From a checkpoint of a small image classifier.
Model: 3.62M parameters, arch vit, norm layernorm, width 192.
Data: 155796 training examples, 25.5 epochs.
Rows from block 4 of a small image classifier, named by matrix and row number. Rows with one number belong to one neuron. Each number is 500 + 40 x the weight over its row's rms, rounded and kept within 0 to 999. All counts start at 0. Numbers have three digits each.
After each neuron's rows are labels from the 100 images, of 14848, where the neuron reaches its largest size: "responds to" is what is common among them; "patch colour" is the nearest of a few named colours to the mean colour under the peak. Only what is clearly more common there than usual is listed. The data: photos of plants, animals and fungi (iNaturalist). In brackets: how many of the 100.
# gate: MLP gate (model.blocks.4.mlp.gate.weight, 512x192), inputs 144-191
# fc1: MLP up (model.blocks.4.mlp.fc1.weight, 512x192), inputs 144-191
# fc2: MLP down (model.blocks.4.mlp.fc2.weight, 192x512, transposed), outputs 144-191

gate.280:464450463435518508482488490442510505488487493444563486531506509647519551582485490471529473517576469507501469509441417590463475506491502536612531
fc1.280:468495525466531540441488476458444463499513489497540443492509520516462483592528436496521552534549466489422489554514479517502428503511477558564443
fc2.280:528522542517534466488472518499509480500503509447461448521489505449543363508481452471549506506537453561488523571455549473480443443546506456531517
responds to: phylum Chordata (95); class Aves (93); order Passeriformes (60)
patch colour: grey (81)

gate.70:487535556538488456538500455480537556434520530434419515493525456508579468483567500585532525425457457455474569488505485526565493426476531470452498
fc1.70:485493471520464521549475466450431535511461565381468520528541542511509531489527465467566527440509554469485589479485492515508464537519506531529517
fc2.70:450511468472503474503485457531538522485540539417487456528509516562490495479485536541415517492490473475541482405430534507409489445491537462484488
responds to: phylum Arthropoda (79); class Insecta (77); order Lepidoptera (31)
patch colour: black (60)

gate.319:497473454499491424457565462483502502547508474449486515463538518484481517506520532515488513529514538540504508443519510470519451567601434481476503
fc1.319:528551481530479554485443485469495496503464492488483475475404504509485526465502437507540543515496462468524542446541579494528446496495513457480480
fc2.319:576494469504483547491485486534448493505512450432439460514483499488554534543561539477479483531481550493466485452516550499478534500542511483509449
responds to: phylum Chordata (94); class Aves (93); order Passeriformes (57)
patch colour: cyan (29); pink (27)

gate.99:571400514551481511530531531464584485464496473440470506591517512463457470444493520452476527509506512469500494512433540523519524467428377523471528
fc1.99:486469452424604468482525473408518428483515500592531535521517507502515523521432496555429489505494457446516516490527436452451520530603514546493457
fc2.99:498517518545536509449508448521557477521507445458511521460505477453524573509505476474510535492501461498466498456511495500508475457562541509468455
responds to: phylum Tracheophyta (29); kingdom Plantae (29); class Magnoliopsida (26)
patch colour: grey (86)

gate.131:450543565464437474489516466549496488494512534493574500476445531479519480436431514557517600526445454471448542516475481432504494579502403460493512
fc1.131:550543472582527523473514520558514546505491426488468461491556539473498544570407533526627379535499541544563492531548466543506390479409554500491467
fc2.131:561471476518459546463542520509569478502526530471499469462519557506478472446469519435467483526565480526521527469532542472434478584580522576491489
responds to: kingdom Plantae (36); phylum Tracheophyta (36); class Magnoliopsida (32)
patch colour: brown (53); green (37)

gate.401:474421525521462470522522478442502446448573496504407465463470537445516523485499487484461489525577499456467384450418472495496444608538493544510487
fc1.401:480503484461443501495474531588454502485459560525624563483485445549502500444446425552461519491481504524547569569523478502490524414489467544482550
fc2.401:393515534467518517496508495554473495491493486408611532485528518549410529506465508559512496453459559565501503504499558488471481480505540388507444
responds to: phylum Tracheophyta (44); kingdom Plantae (44)
patch colour: white (55)

gate.261:507430472464550437435491553490514518531567511527430494510509527467495454501623485458492571478474573486491478518507585481480503559481482507557514
fc1.261:530513511471562488488470526505578518574585532496566509458458477502426503514500453499521515565542513425537486478532453514507517436506450493484580
fc2.261:543574525530480519485581518495444425544500541545447450503487501455470503498470459469513519522562523469389526482489434526556547497495537492391473
responds to: class Aves (83)
patch colour: cyan (39)

gate.253:473491522453511515420386515488409506441510456537554501493501486437592476460477520518443451453555431502480498549443527457461520565446436528484558
fc1.253:476472519415472434460464533540499498467583498573486474487564525494524491507478524495472416424511452517502459458460489463425468431475489584470507
fc2.253:517530504434483514521447526527452479458528475539439514480482469475528485532554513541497451459542505481532474489541509449483521476549466408509514
responds to: class Aves (85); order Passeriformes (56)
patch colour: pink (29)

gate.66:455503518498518446514488512523481483511470510549518541521529521544447536550509476484524533468485522529486534496528438489466485490505420454452508
fc1.66:475566531405444551491441499520505540443470515529600511541495482456506476520447503493492524535551459483518459500479449492503462468462476449514483
fc2.66:457507478576551533499478464549485443481420476453507531471542509508490523433467477545468487526533509541579527521504516474437582520490601474477512
responds to: class Insecta (67); phylum Arthropoda (67); order Lepidoptera (35)
patch colour: brown (50)

gate.175:497541489480527446489533460488579537466545511526482588512456495485548450484406496511409520467513423437478582532567556521512488520500517526482454
fc1.175:547484479515441460521459513458500496536572481528468541509478444488499587529590458570457473535465493475476525523586492527515570555407517520482480
fc2.175:398527508526549492507483516452541454512507454524491474480478513580480577435472535529496545522482573517529576555491465469462569511480455523531520
responds to: class Aves (94); phylum Chordata (94)
patch colour: grey (82)

gate.38:532489481435461512414512521505509498442416516548483462530540484550476497562495530465525527464495465484482499493501511584473445495487508592472531
fc1.38:501498545579500491572546483462498491493555457452526541493487489490537505450482507534512478520568487496526518592459431439510573537494521414512465
fc2.38:456458541489565415518491485450466531548479470538501485467531566531471420449510547609482388471504488507414486522516450539525609525433590494537461
responds to: class: Aves (85); order Anseriformes (31); family: Anatidae (31); order Charadriiformes (29)
patch colour: grey (91)

gate.484:502506510494493505466446475495446470491507455428492480452477509529449497494491452435515455482456465499511441410584549444499482523582442531466503
fc1.484:487553470483484492508526495610486534445484458528538553537464498528496412492478500469547525487541532452541541479412435513482557518454569440544499
fc2.484:540506477595499492523437528519507496539435512525455461500547490547490515484564528558457547560478441500539522587476429513414570566506474403475489
responds to: class Aves (91); order: Charadriiformes (31); order Anseriformes (30); family: Anatidae (30)
patch colour: pink (27)

gate.52:486531451438524534474511491493465493509499499472524486483451481484505466502518533527463509433507508487479548534492564528522509538486548519498512
fc1.52:404485456556491476575497529535501500558490466480499544412515513481495570459586484562515496484538475464495496490532462550484460519426496530520501
fc2.52:494507523467537438523504527550432557497538455501483541507478533452480478477503542526449456551553465465532484523507507457553508489473440451541548
responds to: class Insecta (68); phylum Arthropoda (68); order Lepidoptera (32)
patch colour: brown (60); black (28)

gate.17:436556489501484476523446513537482542480461462474508508454399513540521591462527408460495461513460479488560511489572606518492562553505525455406506
fc1.17:472425536443538478471537503539463526497574522548499553515576451526553367470492525552487474534575524466461560519435389488465527449451485462481550
fc2.17:496539512582488526507523496496590432479556462503499507449536510520500452496477529511559494464497401503469495580508522478494575502471586443486462
responds to: phylum Chordata (100); class Aves (99); order Anseriformes (50); family: Anatidae (50)
patch colour: grey (89)

gate.470:526520531537543492470472553481500484511500483475492503524557500526469548504488535397469500454470559541482488480449482499469545430481559520476531
fc1.470:418489528499569525558525534558512478472478466471490493450550551414421436484524541527575459540502506492538467408524468536512460544536554458503529
fc2.470:502499458495551394423467534542483529557538495519516460485440590478503503498451595452421578486495456477476534442531446506595536495567517488473510
responds to: phylum Arthropoda (67); class Insecta (65); order Lepidoptera (46); family: Nymphalidae (27)
patch colour: brown (64)

gate.219:536497461511450512464499497528488471565515483469542475498668491517514477488488604425547474495465538557443486516568508494543460480590482515460457
fc1.219:492496507494552438499484481505537543444474487488459513574457475481525492470540490544493543498563500422556486421507527500443535530595514463521537
fc2.219:455506526445536506523533490529447501447432552505565497543529472492472517452471528572484466561555506481482486475478441496461492514551441393479537
responds to: phylum Arthropoda (68); class Insecta (61); order Lepidoptera (40)
patch colour: pink (44)

gate.174:475484399391446534489493471468495495526491428445485528523461511588548514492506553532507496489480580467449483464480546446546482553547487399545547
fc1.174:465527477497472480517513431461514564568506481488477500455578524480507525469597446490495543655537476543535537519516528504510478458463522512549568
fc2.174:503502448534522472599492494549538533472514499549528496492573434437498480484503428583471469565549496472512604490507438532512457546485570577518532
responds to: order Charadriiformes (25)
patch colour: grey (80)

gate.123:440460511450515489549572513561507602588544533462488541531479504435529508509490448481467465452457489505505541503517534546542511485480509488496407
fc1.123:500451532552506436506498485503529413479530475569482461526549484541467439496471540463546558459499544558486493538441509454508522528422567510521495
fc2.123:539477518518565457500449532476457485551493482542451412504478483525570495452618477510497570552506531439466495517500548506523464468491549489494453
responds to: class Insecta (79); phylum Arthropoda (79); order Lepidoptera (50); family: Nymphalidae (32)
patch colour: brown (56)

gate.284:519518519545600427499495479532509482557494498478442519578431457460521476571545551529472532496505513483506525480568559474500560430541459457484578
fc1.284:493482549395462475518514534528487459561444474441486474472560503493533493488435480497503458531503544458450464515494518464479546586508460508400415
fc2.284:482533473485453531484508448505500453467525460534463486487485490407460543472438523499404482512521551467514540514497527496541466482475449488520502
responds to: order Charadriiformes (30)
patch colour: grey (75)

gate.242:479507505496476455440563444440531568456543560488433463559577515537502465425467536511456429514469494428490551533487472476482522499502483505546420
fc1.242:490505514526584476452504479425564489463525510468466450479473520509495503474426502519501436504490490471505493491552455487494473525359518507458451
fc2.242:443448458570535532559564541526548426476460494507518507497483483469529462482517471484512489512545494483574532538537532587507471436488481514550545
responds to: phylum Arthropoda (87); class Insecta (81); order Lepidoptera (36)
patch colour: brown (59)

gate.85:519419475506468507550439509474467450520449559470505498537541545497533549472473504463521422499532470505488491458581516402431520503532412546479521
fc1.85:526488592522460505531503518594651511506517470591474523541571456509500512492538419471535485509487503516542539468538449513480417531471474499498524
fc2.85:532489597534548462530418452541484513532498516501537533510553487547480538456520520525485467550604477431504476408431532497417561537478547534533520
responds to: class Aves (86)
patch colour: grey (78)

gate.128:470505481504559466505462513498488563534462470522487588489537497522526529436433461598470531537533494508552552514485520428443572472453521493529449
fc1.128:513458495523534456490492505453473488466459494479442551518478526426495515470489521451455581554535568552522489422494500463495547521500491555494454
fc2.128:508524477541501450465498449502565519588496469473484500496521450448509530533456525455475502445491504434474491421428466459515526506534467482481555
responds to: order Lepidoptera (33)
patch colour: pink (36)

gate.445:443435546508523584497492443459544477420521527534475542503401528478461508519490551566497486514529523425490485469511518469481472464471521539527463
fc1.445:416500570490564539413508503510488488391506482395446510520482500421476518448492552490509421493477466493462453509569484540514529511485531575526520
fc2.445:487484552491424512513530489509493502553534531513514444474494503492507533485491479539465539519502514440479543465498539490538533439457490524523449
responds to: class Aves (88)
patch colour: grey (82)

gate.350:524474539544494475536522492471525489489566522454531563531549522522461513535484487540531475431447390477523565475479511486505463472456506429465396
fc1.350:554574515450542502493459520408548536454501556440600477442496431519469493519475466513531512405513480520486428430506461610530488526504527513540495
fc2.350:531510482441538426486513515469539448519541550458526537490443496503492485483528509479446572441490446448539532414503478460488495480458533481550529
responds to: kingdom Plantae (41); phylum Tracheophyta (41); class Magnoliopsida (36)
patch colour: brown (51)

gate.234:534489493494516419526496506456531490471501526574457472483516475563496490458483512528487402468537515509586495477478554405479425484518553458541520
fc1.234:519477534471478568565479531580489485501506516527520453555493503598463476403459529530525426530438468478565514530498488490487486465524542485544437
fc2.234:537496404523426498483456549499441478572435517515548477506433462507522514505501487574503532505495496463527431528571433517474517525531543487501484
responds to: order Lepidoptera (32)
patch colour: brown (56)

gate.227:500567495504455525550460516492512523470564513505519543514459466466486464523482514468469445504500536538441493486478474558492450465533574447538435
fc1.227:516546510580487494467443544454524517399582494485513510498436455482479451525510511517491479411505517532472465418463543466509546547473544463420536
fc2.227:529471480504514456495527454492471510504591500506515497587520485466494487611478484466506447534468512572532518509450562470519486476495420510544547
responds to: order Passeriformes (52)
patch colour: grey (78)

gate.22:525485524490481504485482510508547476531450448528505449546443504506499464512543447399453523525500453536481482540554420529507522475514414533498478
fc1.22:574443447484522465485504464514510528518471432546532511567414496482476502535524520461429517444466583561488519529509462475480516484415485516564507
fc2.22:557524506487542534470558510589515528529488447506504476532477526523555392514509549540418562475465474461552523434462504511438538459474457534529478
responds to: phylum Arthropoda (78); class Insecta (76)
patch colour: yellow (50); orange (43)

gate.12:502425429527517483451506541514497511496475554460411508555529481526496416535476500496476515488500482550508547447469479487517439541418450521454483
fc1.12:529617545480468502530478493527505490512490475539562490477491503456538558467526447535516455495514523495497492558517510489487566471543550476537518
fc2.12:493502459499515532431552490526513512510521566551583503496529516480521467513526551505523504454499476529494476560453502462451479454474491514451482
responds to: phylum Arthropoda (75); class Insecta (70)
patch colour: green (31)

gate.391:519553520538447504547551511533546513494476640446499506509553543505469463499465525476512508477478540495534524419456503550525470437461482488483483
fc1.391:540577549518587500458471516465541540497516467538477562463464510515521473524473455518561494479483430491470451580469479488542478564463514528514540
fc2.391:435479574538524492464466535560497478582539460557528484469595463464513537480532471527487486476527460450523488538529489544604479464508534518492476
responds to: phylum Arthropoda (65); class Insecta (63); order Lepidoptera (35)
patch colour: green (41)

gate.204:518473501528478458477565540463510517498502493473485521497471519537484529506581549418478602530549521492510405514543538548575526495490451496468484
fc1.204:572518550520533522572521497620459460489511556370480512479513496509405423510467547534518494576491407524518520429446512617484506465482551471479451
fc2.204:450491527501519509477507488531516502459485470485505515539495460500474512455455507401492505546466496492492522533543523465543497441569596550532586
responds to: order Lepidoptera (34)
patch colour: pink (30)

gate.428:499426598522546501524510502517477471451543546533527496504508541513502558462493524535529542566530519515461476522473550456532543527600510496534502
fc1.428:533484522468482522463504485403519461467516527423476545533509474512523492480470542474537496476526444472565399478459505411517562510562532472544475
fc2.428:592493409482530469502501481444497419469452508425567490459535490575463449513470498459479507486497447528476422541502475501504492517581601495523553
responds to: phylum Arthropoda (63); class Insecta (62)
patch colour: green (33)

gate.33:462404467496496473456409520517556501442438493468542490545575487512545494488488490550511544576525447486465519456563517482477542527559478479522549
fc1.33:470429463459588426490472490489532517572535490470562494542556506550564521509497552468570476466532444471536539518526531486476551510571496559467475
fc2.33:515483567498576438484499458535539572475559527527507519461493509515479458467464549493482433507508430479429478456584504430573536544545491499488503
responds to: class Insecta (62); phylum Arthropoda (62)
patch colour: brown (49)

gate.200:433494552456523431482453465462480456474477551537541407459507536495466453530543549517477502478471474397535421505532515520489435505538497504450488
fc1.200:522534530589436514456519487516475513480519569505481528514471486463472457484532507533416452523495558436530429469462462504515481555442533519517496
fc2.200:521510429472494535464568487514499525480482520508446465508483525489440590570487524513506458528537537479483489514471531463485504479540451471527552
responds to: order Anseriformes (30); family: Anatidae (30)
patch colour: grey (79)

gate.488:447520457493439489522484456466533489503486477509443525479554469498524575531487496515514542450523498537567461513489505396512503486491559485441451
fc1.488:511476506591534512532506531548455543558460465554505516483521454489500426455524559455412453497516481464487526450487522570454507498465513489536574
fc2.488:457483533492545478469527474448479491500544451510543530480442447468471508478526516470420544518468465513548548482560518497527549483493468514474550
responds to: order Anseriformes (25); family: Anatidae (25)
patch colour: grey (77)

gate.311:453394416493471536521527490479511500549514518560486491555389446495514484503530449522541441536449479480433540451523528454482475480513543490466419
fc1.311:481579578474450487497517577472557490507487491468566550423548546464535521451541513525470495467532447460422477460443433488496503548462459514487518
fc2.311:535450570507512463497485525456540478405456457477526522505443524490494512459522515514481524524474425482423499522462475466458517524520556546472473
responds to: phylum Arthropoda (83); class Insecta (82); order Lepidoptera (37)
patch colour: orange (59)

gate.272:463484437505442568533413565484537512456547445551511558496511471501518555525514492484522532448448509483491583509496444512534450537454540501509518
fc1.272:499503478577457492498497444521528474592501563489475492457485426496441520534482487517489524534448492466542546531539584478440500479559520521539513
fc2.272:454470477491525539474447484504569473497387550413498447439511486542513528486459503492485475513557509520491470474522545498444434498502582539451475
responds to: order Passeriformes (57)
patch colour: cyan (35); white (25)

gate.239:520507521548518535489546379566429471547449524598454529447525489507467454533456505412463463460441476478566469491491455504497452547468560486511484
fc1.239:557477529556525538482531381466426490542429542545507476494500491477461507497452525466508530451447478521528453430504495535508426482452554523498519
fc2.239:525528524457468472483551508461424590600516493597518522513540468497500469483487492516503636512462551481506525451501551470460531453455605545509459
responds to: phylum Tracheophyta (32); kingdom Plantae (32); class Magnoliopsida (29)
patch colour: brown (82)