Weights of a small image classifier.
Model: norm layernorm, patch size [8, 8].
Rows from block 3, named by matrix and row number. Rows with one number belong to one neuron. Each number is 500 + 50 x the weight over its row's rms, rounded and kept within 0 to 999. All counts start at 0. Numbers have three digits each. After the name is the row's rms in percent of the matrix's.
# gate: MLP gate (model.blocks.3.mlp.gate.weight, 512x192), inputs 0-95
# fc1: MLP up (model.blocks.3.mlp.fc1.weight, 512x192), inputs 0-95
# fc2: MLP down (model.blocks.3.mlp.fc2.weight, 192x512, transposed), outputs 0-95
gate.385 098:514553473632495473440537424532556554505477556452468535521564416507493462513455574432560428492544455449534508495442587560558510534592485508524539461551540478484466553577520464460594438499512512444579460488466577548575485532514488540515506508486486504614522499577445498440510626548532545465
gate.386 101:436539441533445480505557497476551552515476495442504509477492429567479520418502509448490481541584525493559528511481556488540585556538487497490443467540600494501601397480385586509502477556474397537433496511508471551381504579402510538545579493580450447491557557400413491509465476550452481476
gate.387 093:484475559435448485470536467538429503472528518534463497550448424458472524565571596431424537518543547502546485580477633468525551546513495472418475521425432531437450501519383529553491467344467465450498630449590407550450567643535474523482421609519561476502522578530456442593509531479423434522
gate.388 106:562481497505544397576481404504503490473496543576423527487470560462509498540470555549437534569387491399544519511497499450503496527520479492579434642551489592445483431523504494512528480456539544492511535489484545536415496390508571491422489478509481572543550469607478544505407514456567502497
gate.389 099:517504569567500491495541586552512455513497548561506500556497502519430508478483533478481510562579476532553512498535518463487376468421448432581488462529486450518429433576487413546498534465491595488581520513464452564471553502523352585515553487441485570482475448538456533456562474457568470474
gate.390 103:546628524483503420480488594471508471472554434545471509505547580520475378438501543594534440549514513531490422482539446520458495518490426409519525505461425529606503473420488406553573488493512551488495502484538594452548537488391450541528459427504454557473507410515538537491475579442438531521
gate.391 093:584481453444532501471586529367478557524566521470504509557416459443513494497484476610511488459476518465518439486495515538436474631463442553503544427548551444464494517451481433520584518470495552546559495589521492469434566529477422462511503496484434504497468510501499497590480502542569572465
gate.392 095:492516457603532438476529430425526546430545477522466472431564491512571503608381462500532497580490495431499590484426440517542513546577529556472524513468417443451501557476466482446483539436483448697506538546522510553578494519481567600476478441492484545508499552506504543435479479481538528456
gate.393 096:479423540477543552530484475638475436547569398563445528484574588499550580580549458476456509475541559513460573480419432481504544536530510416579521491484533541478428505524496554400523488579424534492559467533463495415503436453540473497473472584493467541532521551413491487529447466539524537497
gate.394 096:428549518549560452471503452576559550536430478458526435458561449571510464476473506528536502535535449441523521494529550417476489505555447496482537533535467529453554481623407395467497468569477602494504427419522534475463502524484580418543580459458453486529494510466437482506519530563468456428
gate.395 110:529500458556522442532521502528492372487525461466510552535523473472504429472528578506431516483446481413555520448517488430454526450531430569443511439391462567538577483430436414564504526564484552516516459397515455469480478495546598460480468551499574529522580530468490560538578516496561561449
gate.396 085:492596550487417587435508478513488498479462486493622474432440540602507508507519467496421456533505564386468464442609482507511439403526496451556517534524556518441483447533548466444473427505501475555520416451503449557435450510445482477510487500465495539488486458389518558513482547452472502541
gate.397 097:493423478534513548416462470468437487497440452433427513560447471628458556427573518447560479542523609504462549475426548497408525439594498530520501441499578552401483530499527556508404489537553489530478431560517523564515532468392541484497501426518449542496571488503479413380507421473525528532
gate.398 119:578567530462511459438554490531558504413519431496444464469462532465440521505536425519501558419451489468546510461515525469451478445553454433481456500605596511495490463457593392564524468496556647512503490542442444528523523461532529553489458439527482611570436489573542483496452508480528570562
gate.399 110:502458566418499489501470469483441436387479442576467580516539557543514599504491514408514500471513553521546542519547427476572439496469514554430442423525470466477582524474493469534569488481553490565586476496554509509560501491504519469491496483599376439495478540507515510438541449424527567438
gate.400 089:477547480510624463502472480532518564503532585452435474558451438529416459464450487412554546474414433501482479449585533532541510481543495578543531541569441531502504605540510432498494537518434496489578442554571513425445518474542466543517458436532403553386480541476484560537386486420545521451
gate.401 096:513571497479494542551548510526528517549523565502519507590508480513474535460518424621502444480490490504523537531505477548514548546454463576523479558469546586501521531458537484507511465597412567397536509386509461612528403508478481507504460536424395489497529560537478515425572533553488501588
gate.402 101:553463481501549583461496480437538465493450480597458462502574557499498461452457463495568523532533429568558494529487535536582452507509440535413441528503429477379439528493549507523503542466517489556591485434476503544562509472523479479503434624663517458600462498508527482529513485514473390533
gate.403 100:416537501459422445517653439396510443462454556515509508521509472479525443490443586506452444502509528605394560485568523487464508463472451500488540517567556546371576550513576537609461489464531440546471496609491471579504557408536426463512514559553537548415573537446388527420494493463489527491
gate.404 113:563497459471419573466454449488513575479538540511516513477487577457440477454501494481517560570513619443493503584469518478475489622551595491573521503413571534484427494512587469547451540415504461432486661401440480504516480507483550519393484558554509502477457483629474540501590539473360565442
gate.405 104:538559559490558523505509542467513400501480538494477457430490531477532591407593538492510511535561492493534471528543523409426480457503520502492426534410579548485572398561477493487451496461574525465467490550469565581469537560471549445576479525593493490486627484524492540542533583555471423421
gate.406 102:550464459407517558444450536436489530478552515445510519487514630437543491503565524484382397495506481463589568414496432530465428403567514572506532545436516523496437483529472497513480552544406528495505537574446566427523524516453531502507565526427466521496464556500432567612458495509593499480
fc1.385 099:615450493520519504519533488570522532506602526420427425390464393532570448506510504510503522531400436516438502483461494420470578378517430525558515461414416558520513447460546570492526485449492477548547441643529506494463483443425459500513501521500579503502510608467388506514613526539506560558
fc1.386 102:481545487495494468509588514566525527437501504532502467474466497565456465449444398502436567564539546484442494528502531466465559567563471479542448454427543473432508550445515468486602495444481367575401510543552507562524533578449596550505583472576477441467495502456473509512512511529489532500
fc1.387 094:491514394510461540543533474474509506449590392531500540390391483552499516519560584480523516507514493492491555417419466534480423531467486457607440481506511478518564492523450526466500480518466509500454499474455491532515483437474508539588512573527402504381444488594492571440585418545424498480
fc1.388 100:455524449535517398554535408514581508499496511431511526501505491449504461605445502425451570548432436466569566483548528483580539589470477439496481504426488527431380417548600536529556474468530551468538515492441547487447469465485480504403620460498520533521498438535524538505431518373495457448
fc1.389 096:438492502522555502583470571573501533463508442596466423606592453591548513564498447509459528505576418503516498515500469543508445453522444516565382497491555455520482467541466474496430574500521491469537543466574530647500543502549436496513577478362444479408459462454376566518556516553547531452
fc1.390 111:468439467418480483589504530519486530503493488445486516531442425541514544560462454551473514491490483452510501493427503507592414489592444482520494521560592567553550548560489616528589473447480403586537468462466441607443492545577518396567464478520562534540562547707595468487488535526441439491
fc1.391 087:393494515585482467482531487571533369435467571550497480453578503566412433473556531427509508491475496574533537545535473473506559400583524457455485613453445550537471521483524506480436532550521600440405596520517480531524460487519513485421521531509488470429428471479502517471472486427430444565
fc1.392 096:536489500522498400484524509486587528524424528466563456579546468488424530498559461594507529429524521542581426463494515508582519441499437544466480546441523415498469486503481469501475423525465472517423475472536457472383539483548419445560499496469404560609540439516448505583568501550513501548
fc1.393 107:405481461431502515532439428571463530482568441482410445462455532495435473588482447527557540465523542387543536487416411563427509440447570537557485490526511562536425546469489502435565531525486572512447593417514582485445469496514578493486368610581420430542519576478519540471464508494586616531
fc1.394 104:512549454559523414464519528480521530405459534459506467461507459595495505551501435595504484468370402464502476506453498477493584665530564525534608471527564438459508499529451486420447438558498506500507373443396405425460429550496503497540553428491499524549457521456559456448471507448415488436
fc1.395 108:525485464531564593513574503442499505406522546527465513416451472526497422482551537496382497568497490506414471532518483562604530494508521528465536451582450565439482446452505526540446486562528605520425500388584518520472442533466506531492463521454491433557544497444470546445467543477581497536
fc1.396 088:498488510449519522457472594487463575531559471598509588523575510548444465474414583517556539501491462557447472432518527564456584508460534525568501518476474510529557471497497547426479495416510479397539465563465456551548464543471500516442478494474554489456441521592451426543539555536445508477
fc1.397 095:461509521467473445478480520490498524603525491517496513466529471424466484534482507442419528531515493444506540464498433481574584514573427616474502431513548512491491455531476540510526484564526576522570615551586522614483520424521430497476474552495521497447476490478457547529486529676572475429
fc1.398 116:449412450471477512460514449505448454581547497444541457498537565480453501576503534523496571646502487498522459527452504519535427539560519508466503494539534524466496538480456495607526470520594625539498539487535523590526349565435516624448399461501525528565460525491498531377482516568572598490
fc1.399 094:430433490498471547518494594592506523518481524567541468508518546576515586517465548587537512565565447465563507472513509541537393448491564504482495439504531408423513535519509485471542466443608451505545568537534437522517528456469496485468485522511525449543534469472456364493484539467567573525
fc1.400 087:554452542534520536568487462521544613515430431505447556506577498466551460453558580463460514460483491389532514499525476417433400552443480578473522467507526404495524506522494446508573495495448576479486575488590491515506587519515413494435496449483484548513491391467472554527454578497590406430
fc1.401 093:464522455502501406464385554559522458507585412494517526425494422533515507468441465414419504568487551495344482476493510423530458424503512417463561519557523541404526598466597498571459550397535477518463561507510497557504463487547624445513439459560486455479542488445429521469500406521554540498
fc1.402 102:496460510477469477498520479502522434478462535587465476527512595497466481509538423541622585488523476544544547588340559544452452520499537431440536553418480512582439519495535509488516548460516547483560527450533567551545490486509412425432482514528445520536422511554586477556514421513494492519
fc1.403 095:490496534495412489448475512538486438459509406506518451426446518460544515550573480513538506478478466499528556523501479454525540473453507591421482423551569367548469445432452461544468547462436540483590535514532485436533546591570576400514464524494571493472457550475538529461535621572528373534
fc1.404 111:463513488514473540505542469512451579561506490471582461457503501512443638504473541626557628496511447512426461495559566419471462477550466486450487565552497456511554521432464533587475525530582528410474434472534449519537527551411485528486500506479485534447429421489490379401482453468459469407
fc1.405 100:483528459541501518525416413484474524527428461480487509547500449508468376516482562531588504535483478464452591467460464510558552507518476539526481439538432511502472566397576548532477566478455467488548508567551478393516478526552408480486527428386456541567457565526544565442457432559578531456
fc1.406 104:583469536538505472438582472524499528444474437418497466463530446553604506504526470483553568540518486579377423639556536429487579596499508455522444411517423508519497505483497527491435575503583564446506469532469553482460525446538383389488483492596539435456509513458581478460523445462444482611
fc2.385 102:435520421582425556560541466491567495437457544473429479508468495400481520472532451476532505536530553556411483552502487465500512606514563492574535387622522546517521561537513539530495533572486466484524466417494529414516485480522436499484525469534502452534488502544513546536512463461521567537
fc2.386 104:648546473460440479463480506504564423468467437494507489486449344509655575450462492545484541454517427512456513575437547520434483452516468429628561523582552488497485559534427548466503507464544513524481451579612538525546504505533500446461516519522483571464484523572439450557537512481482494517
fc2.387 096:540556558555463554523539536470435570511485526403534489481576503503453480496477571447475599361449541541528547493484499514596540555554471514522514446507531467568454481411428568516475474454501478476491484515582461508566568515430441477511553504411491539494439510449435558505482446505580595536
fc2.388 098:412511393585480500585525469482527520453499533516630472477484537537483436550468446551517433439548468528391462569480490444463470477563518464410487512631527455496525518473549513492538409469581533567571453452502439479484574507483443465520520474533508460462494534525520467535494490582489496582
fc2.389 100:499589419566479443472461510477453448495482500534495501520485542521580558454457501452501537455476484440522381482524464469469478569487523557670535520521549460555469478411576535502574494448489501384458526460513541400515518473525549486549513370502541585496441520461606577522403544457582523582
fc2.390 106:497394534486509454456520476415583415482556509545468468550517532546449526459455481505466575492490520479429466482523410408547508557531488595478491502594593509539579490453412457491586523537528445538442434492485571495502516523482473421605465502547486503606528509552488491511335508547481517459
fc2.391 098:521508470481501456527439491512489564584461437552457536538501495478466587478415508477542540469583611420430534420548511458473463439514561525581427488504474474504505462477462566519444496481462493453599517448478555417430526513464560482491536503510598486480485480568432440552439548581449441572
fc2.392 099:468444448520601535510495438514465498480513496465504479503474502421372516499536496427496538485461519536441518554529480512460463451409470508510465525488477529468519448516469485520468438452429598486596444566519461478452530502582567594517555463460486512593436508515503507505533599485442400522
fc2.393 097:488605557468501510545590541437429470480510552505523447557451527546524473560485510528541476507403455423646454553448541508491360528558537526524442601515520466542490487505475439492550514553514531529462516458439418547580584533466452565486526466445483461431519525401465518530536507392448464525
fc2.394 103:541497409478506533476474588432441529537483500449465577628534546466510491406541481514483525508386542492507501530483565489519551528451539482547457525454518496589474422483587526443495488445564517490544524451424489524511628394531476528545535491510456436490555515556509545506483564420472560410
fc2.395 097:505474480436496458475487536393518520516520599481512536502468540325491498533488488428525433523489471517417562484504512555511518563497517426434459524446578423513498509460520397461558471510505498453523589533530482468504478584551607438600502534523475524558546513461467409497425438489476499491
fc2.396 094:575453519472564550483496429475490546510364448450490481519517499471472519443513536464529477423486484422580479598459475427508462415494567374463540433510517528455496474492425425435442440537683488436488455557465460510489468561512457515543570542519512486502592474402523577451497446595538518426
fc2.397 101:521488536452487451516557514520491554401549566550529505594485422570430510516495526546462463501564440520575539556445385627521396529434525429578585482538532431528546523491465452498548419476476490334460480501490444542512467455467496413542415481546474431546436492492414471539428503461478476500
fc2.398 110:513483524487462515490445496438562527473464426574483430535432581485544545448511472586513539499565512563453512398497580531481503572455494485458533472606635484553435506512429582525527485478514564575474527568507567618545461579450563504465459486574527460444421581555452398509383499547531520478
fc2.399 101:443534462509488489503492520503514520447537470552683506483514555557466496550466514461474500551515431443499583467480517520501443504440492460469440539487501484413433555593444528507504553398589446537518566439484479522499605454488465500523388531513610518542498550479464462539417607495417465471
fc2.400 092:423541462623522531472497459387435512499457425556478481492495452458473537500516486509470456475491491478553459576546391468488450499498563441492434542509520543475525563505540461480530607428538438552547538522413560490514536560461507534438535532434430449477479502491665463434486526518494540483
fc2.401 097:491545476518484541443457456451580463547458597548436460545480528514571488461573516439467455486484443497526604418560467471537404557561500437589533491455502518487435447497561513465516480570534370492549512574517481430503498480575591465578492466487469456446535488416448494399473439560499531469
fc2.402 103:467514424473505565379479477500465475513572541519438541496439447475485510518544429450421517368539447574509499443543537506533431475455476535440606523546367580508426470332612487438390568420467433543566551510455463395436515557487525480487522480457408478471540460523512478493501533488515537582
fc2.403 097:395518586499515484555472552515460488479563523544487513525543543569480570500526430511475511484488413580573512522571508523495549463440459569474457484587463431629640561509516455578508491506522617493479473420496480544552576419440497519434504459472424459548516627591511502544517488543471526503
fc2.404 102:565480508446549508523497455490518421504473632495497465473556533444609539538419571504499436457536503617528495389457441512546494451384319527532434523498522494511479532525504472483567450586516460569557431509471478476526540463616542539497416458444568540540523493354549537499479537477440522561
fc2.405 096:496565550499415500490467494440456538468481415585490491487543531453491421576441489326509542501489533477430498460546432530538564560462474423531482522521430447477536440547531466426540506481477543464478452546509468504464468575480418509483541519492544496533560557529488474485463519421531428476
fc2.406 092:512541496529414472557545625446559494482517373504417439525558442504456516465463540450502523364468513531481503514518490542492478430523531421525515498485469456561525487431578502464448559369470443421541508569538503416565517539561508551409491518493476508487482490471441592548506455582454570492